config.yaml
win_length: 512
mlp_ratio: 2
label_smoothing: 0.1
Rows from block 3 of a small sound classifier, named by matrix and row number. Rows with one number belong to one neuron. Each number is 128 + 32 x the weight over its row's rms, rounded and kept within 0 to 255. All counts start at 0. Numbers have three digits each.
After each neuron's rows are labels from the 100 clips, of 14848, where the neuron reaches its largest size: "top examples" is what is common among them. Only what is clearly more common there than usual is listed. The data: acted Russian speech (Dusha).
# u: gMLP up (value half) (model.blocks.3.mixer.u.weight, 512x512), inputs 171-227
# v: gMLP up (gate half) (model.blocks.3.mixer.v.weight, 512x512), inputs 171-227
# out: gMLP down (model.blocks.3.mixer.out.weight, 512x512, transposed), outputs 171-227

u.357:150057141124084105153100107129135157127139107125130135133130195119135114110109173077144096134150175143123086156149128124157153110190105142112162113115097082169108095135139
v.357:192101146075136100127134144150156131151062181156133147131091140184135095154129172079172153142128154137166200126140155172118157178148135117149198123164076148157173165146113
out.357:153104068127117168151097168091100100204116049091084096085131110113132146114123076143176152130094106121141109151113167104076113138084166156141078112116226113152129088121122
top examples: emotion: positive

u.209:110105120129098114133120135114130145102133087102114149139089168100140127166175161091102122125153113112153120123145089122122103099103114140208152108110133158125131124114040
v.209:157153137117150123186113084160106125196052110114095090185107117175121126105137128123133173096127074062104101158166175144138161094150124101120147165079137129134092086138163
out.209:110137111116181134105155132117104087173119141105103083128090166132130149068141148105123111177117094173139075168147146092090104158133140140083127095142199065091185092114170
top examples: emotion: angry

u.287:154135126127120172119176082095147136124153128131095085101166131157165124066096065126075104129103120082139152103120163175125108107192124150087119128089105114145133140154120
v.287:105148148158024071095082141193144141169128144127143147138177162110144130122118120042199105114129151152125077103117123097176136134133189175109194142119134116140170082163099
out.287:132129128119141128153134122159129108064158125125135117147152152124094079130114153094123108140104120167083106133132145156141133175110146104169111129166145095103164095098138
top examples: emotion: angry

u.125:183125132163143118104119123101121077103142126175138086111139181180122159189114157122159144146159077130128135158171175145123122162148143112103095116052057126101101112140136
v.125:140093171082152123158122171165180113105171099125147144156124048074194107096128094128130186097169147120135064054169154151137199124126138125095121101144140161126138112122131
out.125:160097146069144144126100165079064101184129124147128134172187115129186108075110126081131123163100163062110117151154094180096199141067104113105143162197148157136173018107133
top examples: emotion: neutral

u.228:083155150088153109204122130161084112124166129089091139114126135090118128082170147058160123133087116065155151053151147170122154173120129129168125134120122140130118137173162
v.228:122144060095072162139143064126136129116161148084098136081108204101162141091121181168114106138205194105169103145161116127125129110103155126149069136120120154130138103151112
out.228:133118090167118150126120144101160154067160129133097136152150111104188172136163127166139163074101135132149139111127096155171137099156153163135147090166167141156136129125081
top examples: emotion: angry

u.381:128101120099115108139103110114105070150098132111080142151136149107114110109109055067104086122162177148111184153108105102105127082147123104169116120148154084109118146167142
v.381:168117142128121137137118141116101164164190133071142176130153128110179147100118110133146173138075121070160119145099129188189161162127106152177139130136144080073138132156126
out.381:111093143128104162033122072161158098129076103122150127143143123146109067120182087141146125074179133159098132158129131102188158166110148077111098110136127134148113127110063
top examples: emotion: sad

u.236:114141152074115118145063108152199118164146183086126136188152156127168128122115188135054186069117070137101131105138164175169141129140157103101107177132194133117114123120083
v.236:117155104126066116102117083121085123120124128098141096109114129162118172099137142106130166062150103146112153152159155131154133089095170135133144129125136099089093137081094
out.236:118125115173115048144128080141074180115124166160131166115132166152138103111088131154100117125076100131189133142152104088151106131091086157126156162095086088085164085113102
top examples: emotion: positive

u.276:117125073131106133159077133081177141142079104168118054171127165124123121110163129089122156113152107138126099176089100104135182119073164089128178147159132113215141121180139
v.276:064135088143180139098049089073142128148059074133130151127114114166113077117167130119122120143195139184151147153115126182127106107133119092092078105169093078141177128094145
out.276:118096157137098145102085098157088114165134098121133097155114162147114075180114152133152137123216178133160173159096103143133129105169123195109154141148141108057170135104098
top examples: emotion: angry

u.494:180130116110038139085125110156153155106193096098074097161127114147087099111129120139114125142143086133135170138153125108132131100119106102134084178167164121157085117132113
v.494:101141122172121100131104155167109084138152104122146123090123155118174096123082120089117077188100114128121077089098139145086116156139117166118104092128092138051094088177136
out.494:103132075138141113122163064208111148112154129106094080115175125163141088151128191183118127127132096131121176136173138086159142134147122160122098174114140136082082149133136
top examples: emotion: angry; emotion: positive

u.262:085100117069176093107104146143163108135102099128106085063075162170084121099144074176058126117159159182078153117108147131149095132137059101109141114127196118130162115095107
v.262:146107092107113144171147119128104100121146072166144110132114183110168161148134183163110166155104078155116102112132140123162111116132145105151140104168109074113126100133145
out.262:115154117131121106142152132128114139165148169178137087100169105136144158085174157165116112093068158191111135123150109147078171179162098118138169092157138136150177058102154
top examples: emotion: neutral

u.188:122109074122146102131114130119090146111136140123089170068162121144086164172173140122064146113079157096162133105175119100123181102108098104151133078125115156154132148144165
v.188:133137126084141128205133121113102163160068099109126150152078160179152068103152198128113147124134169144099126178192083161155159095100080101098165135196148147119141124166110
out.188:152130113136119109131088121171163164170138112136082129135110141175074096121114151169131138123163099100147145179158200139174170215103137114100126140083126173153083116160130
top examples: emotion: angry

u.220:138108154187140134164100127105148074130144091163076133087116106150088097100129170117128149074129113153083153115139107104122149168109100087112134131147081109126075091112180
v.220:156149102095109104134123129111143141165091131161113076113147163159096143086088093117137122052176133108151141128071160133120168084143092098118102110124049111124092096189134
out.220:114118068174106127164094150134077118138072146110188120052080123166125141061177065134146174183096133151114142166105095139108108153161175159174144097138152102163191125114122
top examples: emotion: neutral

u.402:134123057136148098166176192158136196182140091136126161097091118113187106128101134095140142155100112133156099120196124109154132133108121159115156096089134129122092143120110
v.402:156109116101135085108079133140154195155182124143082131164129115104107110136156131146163133119090142088138174154122151180163163195141114094155130146124069157139065130193128
out.402:136126135135159132105130120169091133201109196090098171118127163103138131177062141120132107128122104100093146133111134080111104183098144124099118131113190115059145168155182
top examples: emotion: angry

u.152:153088135117107098125125139101095065116155090124165181143162109094079128124124183145119141158096086110135165097116144153145178143153090049216134116199118142150126115119099
v.152:126115166068155143124156147158105093140177118080157114140191104052198161175140107153076134131139149147081133082106095111101181167144181019199135139178117173106140067111168
out.152:121084111119153151166117170111094126096088131074152095113091147095147200158116136153134145144145122092115134085117107148118139078068127141096086133135140141118115150080076
top examples: emotion: positive

u.300:160107129160081138129130085158153161112162145084173108144181171135129124146099135097126099127103124124136194100051148126111119122098177126165142094156096135174128083148110
v.300:039166074109107148156068128140077126140135105078148192177164097085104127074111110137132138102129099105080058093114125154084170125145165100195157140131139141141125083137170
out.300:119130107127128058106094083117132113128174155070140068129138109156177136087138153107104138093092103098137141090128078148091156123161118163153135161121130089103138155149164
top examples: emotion: angry

u.294:148132164121143106094109084166165129139158138089173156055077137217100135125077166162170102143108135112140146114052181111151038154086109122159078144100092103097100132208109
v.294:137156114073075079121135071125123147138091155115096116116165145196149134130118133127112093094111114159124178059112116107113097157067100086092145097108063145092138138178140
out.294:114219096191116122175092083127098121118126081165108101139117116183123149097162119133097118127126210153133122137132162126139142130141111166152185130109175109145144163147159
top examples: emotion: angry

u.478:035113079126107152130133071132150084153076089152158088031100113108123093117047132126141121149097107142109073105103107102141209081175126050134068095132162119128110203093143
v.478:105076111143120148141137138112090097136061171174171115125118096131134108075138092120041140059129133152067127168172112107116174112111084125060084094046101108080121123106158
out.478:136124090125122165160171147105172090136151148104100113105028120069118143229082153126158127148151090124124128108117159104134098087200150069176132140175138099135136192128156
top examples: emotion: angry

u.388:122109110156146134140116107112111076136166051200070100110153111186126107107085064156149080106110093083095076142042135098056177122118133126143157123065138099132084131138129
v.388:073099136077110142067180144162121118102148090115116150153125162121167111093152173136169122120109088035116110131088180164125087125128143172084115073172146109116077120162112
out.388:158104114130111154178089113109151114142129185152183192161075146160121127104066109150145131120087154115090088150130105162124147160160147126097123096194140157092148129115143
top examples: emotion: sad

u.352:096147094136145154087175125072174125086113115106095138109134139103133144104194115131149155060179175117108109187150168096095133152177111112181157115068112126185138084132111
v.352:087157185189116091181155108162129155144132108149132121109084099145072123076167127112109123137168144073090125184122129175145155105142111105088115113136079113116124193136172
out.352:125070085125153138075129132165113130159107155162129034117127116144130143158100148139161068136126115167145120145136066073060141125098115149135089115124137115096182158124131
top examples: emotion: angry

u.511:094137094084111136095136154143124143130134110143136122163177174151162052089155143126095099044125119127101088143139166197080189103136066046091115103151092086178127162127127
v.511:142138129131138090087113183182097163113169144120107145131171187069195104114092107133123118129147143137107162167091114174132130169145138119135122116143140155120110094190141
out.511:170116125127207136143137141142109124146220156160169177146117112150088120131177136126201162137108134198106163181107146162115075162171147145120137120071152087113211073065130
top examples: emotion: angry

u.471:138157158078093092115131109132111106102138094116086130125190129195107156090165130165058146116127135104200137192157117117110152141079107126151116142183073156120140142160110
v.471:084111143103161141121127097157110189158161109108127129109118097137148103074173181113117105125103146126167129126132154120127158145104105148092146133145103112050082193187098
out.471:162166113073142167108144147087070113162124146129070086144133094099088096197153155098170132112133096162111137054111059134103150113185173094141133110128157097115170175068083
top examples: emotion: positive

u.7:133136081123125139108098110158110132138137047132115126140136113077128093082175128095100102092132121138119144114087164132145120139124152143156116116141117133123073169159149
v.7:100155117101139151127118180110086132147122144112097198174183115093164127121149108107114134135137121113129118157156121173128183117151101140093118086150112085044132168125148
out.7:104129094106093078121145175103145172142149091163148185127139149183127173125103140150131080139134122185101121100078123063124075079108112168140155130140066127176115079108096
top examples: emotion: angry

u.145:105114111157097152073152146060135153145109105156055159131147082052124059140145087127124126093140067083090143153119120097083147121102053120111145118065131172106096139132117
v.145:121095196143121159149138069069136129154159111122064106060097103120169148078164104148160147105122075074118130149180145111138077119189155116084134155090136129102147188111066
out.145:134141141161148109143139109134074158130148162062192099097153143166125185168061179154113118131095107122181177102090124175135114092169141134187135179169091084102134121123041
top examples: emotion: positive

u.375:102124122155100102155083127134101142129156072075146116187099140142081092083123115140102099072124148102106108099098153134185176174062146091067109119107106131117113124123125
v.375:120134154128137154095060134119095112118118111152139118174131131089096140125164090079116078103188121099134131173093140129071142075151148114119157118161142131093165177202185
out.375:142129136134164159138115129098113109130133155155103070105094108122125165134184088080179116163148103134113067147158120234102106146108126098111113074111188125127183065089148
top examples: emotion: angry

u.58:151109164146189134140109097127087124117135133127122116104149187121112082110145156108099129138121174101121170099109158117136127162148107116130129162151139173126136152118169
v.58:116122152148145112115133116138114116146129095120101138128196108157102071118139130131119127134032115148201192131160134137102170147149117131098184106155083105180124094109128
out.58:136159158143158177171077098125183136149091083203189121155165116131153145153157121151112103152149117188116112162138044081149147067140110103077159145153153110193139168127161
top examples: emotion: positive

u.76:122133114086107139122090104177138162091140139151116093138070162124160099095115176164175099156128202107138186129135179126119090134175158167130119122083171163117123098134160
v.76:154154107189087138146156122100186140133107085128117088136139128100122099067112154127094145124147122124143075157143132095142131099116167137142133157087112058177094123125115
out.76:164101152104185117158193104095100061126097128105149094156112114152160188069124137095144106170129093124117105148125124168109132090123107101121065140125110052119151184094144
top examples: emotion: angry

u.412:148144079058133155144123137138100148128138104148149130101186123167148138191120179111122126137142148146140117124138172112171169143145119110096175139140111178139107087133105
v.412:133100110146082128122143069082069095136152138087106146079119117158125145139126145105139089127096089116128065177098158114095053145146140090112146124132121075078132160112187
out.412:160101075158157133123158165096105117163199075129096126076159181088084147153159062116157145145129163085122103170053092203093075080169158135110099144133182135144112122116126
top examples: emotion: positive

u.421:118117120118123115165097064100141073141074133125145155192102189081076077084136133100108081089137088167111139133111139114123129156133128105130112116091084106150109110129144
v.421:107130068140147144148097108162158139149127102039107155085205134147161104035099092091101148138137109166105143186184114134142139131126097142155171095117136121135120121139090
out.421:159091152168192077108083097169043104096133141090147132161109129085121203116138134106071176168143095133144174135151142174148140121098149110095158166155111137128075185155087
top examples: emotion: neutral

u.232:104104116137082119153118126134180083164125153128124088134142151141172156117164080074114166146093110127123129132077149137113088127094188120161123132089094166082153129180170
v.232:147118154097109119148090120146104140144176149141127148089156080109099133069122127129162141109087085127139118135063119105134058099184167102213115108099176118143072083085212
out.232:149137123128133078105149116119030198106175153166145177153116145127128147061125097109085107090102139124121118164130111146097106154151142121116164181182177135168100160155176
top examples: emotion: neutral

u.252:097095134112135174136136124108094114068089101162113175115106133041111125170088116184133110149182131121152099145150135121135134098151079094139135140113139171118085167148127
v.252:075126118119110171122128138105130156087067139111110131156168133172107125087140123136154176163142127130171114219087106079146116126097131144105119095108136129134102120094159
out.252:143163143092162097157099089112131148100119147169107147157124212163140119096092141184117172177113138081119082142131157138196106133099138133160174147127113085127111155168083
top examples: emotion: neutral

u.345:117143147177144093096205120105133154140174175116113131128164091141114147106186088149083095130144178175064149109094090095135179160180121127129113149102090165151095163098155
v.345:122196090099130150171022134161117152158122109140138117147167201148132124087103107083125156169175161120176128164137132179138188119114174152159076120105104188177085126123149
out.345:180121132045099146104215145134155129162140173166131177077078131125150128109106141145175129183096127091137139112125090098148136083140158103145143103169183136084124085102084
top examples: emotion: angry

u.351:161101143083135162122124133119098120182091060154056100126100148133131124120122106164086133097072101119138124141130100088115066088127054137086111143174090095140191124096095
v.351:124082112102119085138136109137152157144112136165138106156068131079114099111138046118108122176182118148086113128099127086130143131115128150071076126086138113069170197097094
out.351:092154069181159102177132097158073159081095136111137129095140179106135145115144119104109156148092129085158157110127124113124122096147131217201099144093190061204181094111151
top examples: emotion: neutral

u.6:128151101157084075157066080096084102157141136104099114106148147093148068173131123078094072164151153135153119120110063135151137078125138142216146156151118153115107140174114
v.6:112120067152141113135141136133144089128110158187119130103138174127168161132057144152121090154140099188147095146119097084028109149082119137100079092146129087112111098120199
out.6:099127093100130156156105161164117142129175176131076090083098145139166116088095090151121120066108143132131126155096105176083128093162179172198099101067138113168105129173152
top examples: emotion: positive

u.196:117126158133127124116088128095102099126101127131111099148122148114133108108110122161106106083121094085157180113101171112085122107101097080101179190111163129075134089131158
v.196:100111138147038145143074094144179151139099113080091168186094155106182061132086146093112124172151167132104085119094100098169087111152121145141111174097071113109126126151165
out.196:107130148122173115135113156127082089108157131150141147127146109137125120141170097065161107136145130183136075085127065132100139130082107150110168110139175145107144129085099
top examples: emotion: angry

u.249:136138142075091088125105149113073143140150061147141166104095161110147131136101148111135086074088077134151110087099133138212132166068076091114151144165140171200116128118146
v.249:129167067134146168185079152103132119169078093100159134101146170139137091115110143124134166108141117158109117137106186140115175059169125104129138104144156148136123117136091
out.249:145128084121136104109158147130175131091183073083166158133087102155152187142069057117114097107136140199129100105148125141092180141153180106155069144168126147126118175134133
top examples: emotion: angry

u.385:180095161090102194113183125105177143160167144154107087134118113129160131102096127139132076106132073158088161108122105144152095125080087107106159126131091093153061119104157
v.385:147131148127161115115122144090131118164078117098118106171146106120102185097111096186131091141133145129216103038134178135155104154123113130157092145076127130172103125120152
out.385:130128096163130139068100115117106154095183142128105147083117068100132164109183097169126085075090100099163154122133156166120117087121135170128140205108137123179140148096131
top examples: emotion: positive

u.230:082150147066129123106101125149106154114091104199115183144142126104109135131152111108119087142166106108156123122155073117151152154125130124188124117168149151179133163162165
v.230:086095115058154165122139121096163143107057116134139100153096177159158158168090087107114161130125106141221143114137090141144068121105126079106153136134101124105172174113154
out.230:130176122165154115155090077091108165068146114179102118186163098132137162093148171117139137081090130079166095125158168086143131047061106117145194139143094108086073155128172
top examples: emotion: positive

u.365:143095153065154102138087133185125074107137125174105112136152140135093077106133167090139078145175114121113167205122097134101146132111173142131079107103157121074131131128135
v.365:100135085160128118137136092092046111085155110115108124035098098135137137117145095109145184132094081145123123130180170130085112109090112081157049117123129101132115127124169
out.365:113138125160179133167118125125101172107169082129173160154194136121154147102209143129144125169145158198125107160139149147129115105158112115142162115182124149156116105140156
top examples: emotion: sad

u.222:082142085134128096163179123131122134127115123157097129112116131086147101089094109116137072161065140082141187090170133156118122123124089133188153157109077133112105132123164
v.222:125147136135106149075102197125134145205169121173143068143153068114104097116137054094115133165073184117092100116144140164108175170096121113112081119127105204108116102115175
out.222:075121099101153172167129173140125119187075136154185102115116157137085170100117144123091164170149134122076066127089112114141114124140136117165130093121142125110148157082067
top examples: emotion: angry

u.404:123146052121141143163155086112120141141111101126099106169162179160127081125078148166126062168167105144185109129138129077123148132174191111134139165146154136103116091152125
v.404:072118147152051145166073161152164139133158136171120121164109145084087132140091120136112109151147079202118188054094108097095165137097110115118096072131092134093127158146195
out.404:149102164085153138137145157124118118150255143078139116079076089087196165165140142144126080141138082067109118107167101138149156078149142078121135119101127134153102095118040
top examples: emotion: angry

u.444:149134116145129128158126131162151127148099139121127156137139156099069169131119198186139091094113224159150153199075070159138122094108157095154175123157113096152114178094067
v.444:100177121126118079137098138165154138121120091083122167117198154136114102067135154085089148127081100151094113162127152138207163167114138105150144145124127149103150156182190
out.444:111127141186115143071161122162064100113140105131174190149141150119103128110117132153095149157135162109130080179153177140166155181118142096174155160143118112126120084167104
top examples: emotion: neutral

u.181:156180139136162104160118122119127126139116138039068140125078148212111102128160147180064090112044126129184223136180150175118114179095103107131151157138071169166058127115202
v.181:141109095127156095128117145146114209096094112155117162181143075141170190090133140142156107080096115131194128155131116126180156146174121104089078143111161166080108155095122
out.181:088133118161159150147087138180159113134095135144196073104100076150107098077150174109154107106169140112104107142114122139193080091141131148028134145110203111107148210112141
top examples: emotion: angry

u.234:111143107105107135100179097131085128093151059113129149096127170114112045091119151124201142117122060132169110104141157078105173116135145148164094168169089104130061173126138
v.234:106202135103131154068063175132137144110168131142134152139149118103159127112119126126122149181178197124159149077160170129120123163119184140110214147153151175153190120179095
out.234:125080149138072161150119126139177148141163126149080118165162152144178161093100108150112189096099141128161149113160130121128126105103127097174162116056140134094130092121128
top examples: emotion: angry

u.465:090083136097104083147122119077102127101110127164067120104117109100137152106130061099106074124183141131169149086143113111069115144131069118106093114130149150082165135165102
v.465:142132179107089137152141111127130162091124161150115146119149114125132153145169125087119105111110159140138187126189126173187133178130119083118155092102092143119140162216130
out.465:098118106113138130092118096124060106175095170097173104098134207131105117163146182119166138134126113126105111119090062120097142112137168129104073128052116121131122138072138
top examples: emotion: positive

u.227:169076127115112121121127091185149108130110117125143184122148123107117197122151145112154150078136147104163117087097069150168154102052137144155093179101094105156130130116097
v.227:136105043113091117120126086175133137144189097087146075143163160150120138154117181174168107129106092176113088102097097068173148098130136168148166173156078127125093114151173
out.227:184092120119139111170120109157178080164119130096116057135075149163098153110125156141153114125198113126176114099128095120125102047197157151184084134118135103127126108125112
top examples: emotion: angry

u.306:115175175151134104123122116070095078141139139054103102168152149198159139115133163143139098090073159094173152112146127125107113145038135122167175142162129112157135110160189
v.306:130175123085125139082032175072130144147145109118138066163168112094130143070144076176158138104126136131135092151100138172130134145132111107155156114140147079179124134149156
out.306:133106150110162131191121139114110151119193078141161116085114125156141172099173140182153095115148132208155128108147153172169157107124114129096130145044149114120099082139143
top examples: emotion: neutral

u.298:147168157080128123153132116070070093143136127151096180056112113100132130035137088101117163140141097110091105127092132075071101121164143081071168154109114155127127149141128
v.298:099132082125100090105094133130122107089131095149112117122154120087139156164098126157124119140130106155135203143110135147072058131139081102138151121174086104078094144168158
out.298:105117132084117157158115115086133147085099143135175229132166137160151155061122106124137142127168186165096090137144118122114120128096121131100175124131126116173161068122112
top examples: emotion: neutral

u.11:106088088110082124155100122141108066185178156134105088058193119109127124152133096086152111107157100138140109069133064096127120142126069126120132110087166085131093141110109
v.11:083111096090134137178074129155086172162141072137092110035074116090103111132144105095169131171127113107143099072158118184105162102134114148115100119119160135143097098130117
out.11:095137106137106124049124158121157152130148159078211181187111098108160152107135115122151085095129075188150165126148122100160160093176174105116158120130175076120130153124138
top examples: emotion: neutral

u.377:192148127165089075091112168072168124139151119083119127133090159179113169124131170169111085081109124118088129104074121160078094156123082113140125157104063085133051109166084
v.377:115167124160162122119128164180162166112090131081091103180130093099162190163148130085158117174111116085107135168113121179115133132169113125098106103141139135149101127097110
out.377:166103132136142165102116172164112105121103107139087153140151171082135101091156139120135175122144067091084160137107159158109139138106103106089126125102151168129102167100113
top examples: emotion: sad

u.506:067155092169145097120165081126116161188077124145095107145164117071120157140092123150158098157111099144140115136066167109129151083128183155166079116144095110090099118128180
v.506:138106136099097115083103135132130055140087134076157158129174166174092111114156113116124156162166084164157116124155086110136142097091091121103129141134155091098173082099103
out.506:127134100087153110116126159168126129142127165165162140086081130132121143229079099140147129073156150124132153148090097093198128122112180145076123180081080139132248130093108
top examples: emotion: angry

u.316:089180135179101131166108177114090157162142102193123138155104099190104160180098114153141078118076172085098066158082154084152175150126156138133121191149113115077180112151132
v.316:166076069049151113135110140149092121121173119052129094118161181167169102097154109087110175126153129113125124113156103135072118100083139064164073105162161111111138132093139
out.316:207129124151134159125134117168117065125095090084098052058040112135100164115125114108146197141126139216174053154180166054135102106131110134094132112102154080167172209073146
top examples: emotion: angry

u.502:178090138130078140108132114096137052126145101124105117135187172098141174126112101105108125152137113160134073120058057087129153113102121035101123089145115111119081161092185
v.502:113189143134072144164177105091124124073084163113103134123100232121058101089173071138130090145144184113161117118132107110153166085098140150089074123161113130150113128121141
out.502:117136136125092119131134095115095142094143126117088166094118131163134120176102186162147161093174128089126123128165149115180120089131109133116194155140062091149083108146140
top examples: emotion: positive

u.45:153112137103140154111132183123081132134139020188128181108132202104172145162126078118125169081165112131168189109158140103160134121200152111126121102109094131153144129160169
v.45:169091133132154116128189145141178119105046092180135171159119147154128058170106104109106149140159095159086138157118111110114120119115089123130116131151137066072142174089123
out.45:141120102151129124146170173100110127145160097136149181120158132098118135158198103143169134060121106111178103113144143094076146139114127114050126147188147140087135115156126
top examples: emotion: positive

u.200:127098121122161124122109181108156101153153104164126118098138107061130160157072154123115164174127085102181124123112138174137101162140126154129043089107158139139153160112128
v.200:120091125096151161095069164135140106115074124199124153153164148132135150101094093166081156170108155177141169174095079183104198185106095124145116131127182130109142111127180
out.200:111092139168157106092133053148184104170120114123158088132148130124149136186129149084168110095133072149171119146116160188117107059165112129092148156153129061118155132074176
top examples: emotion: neutral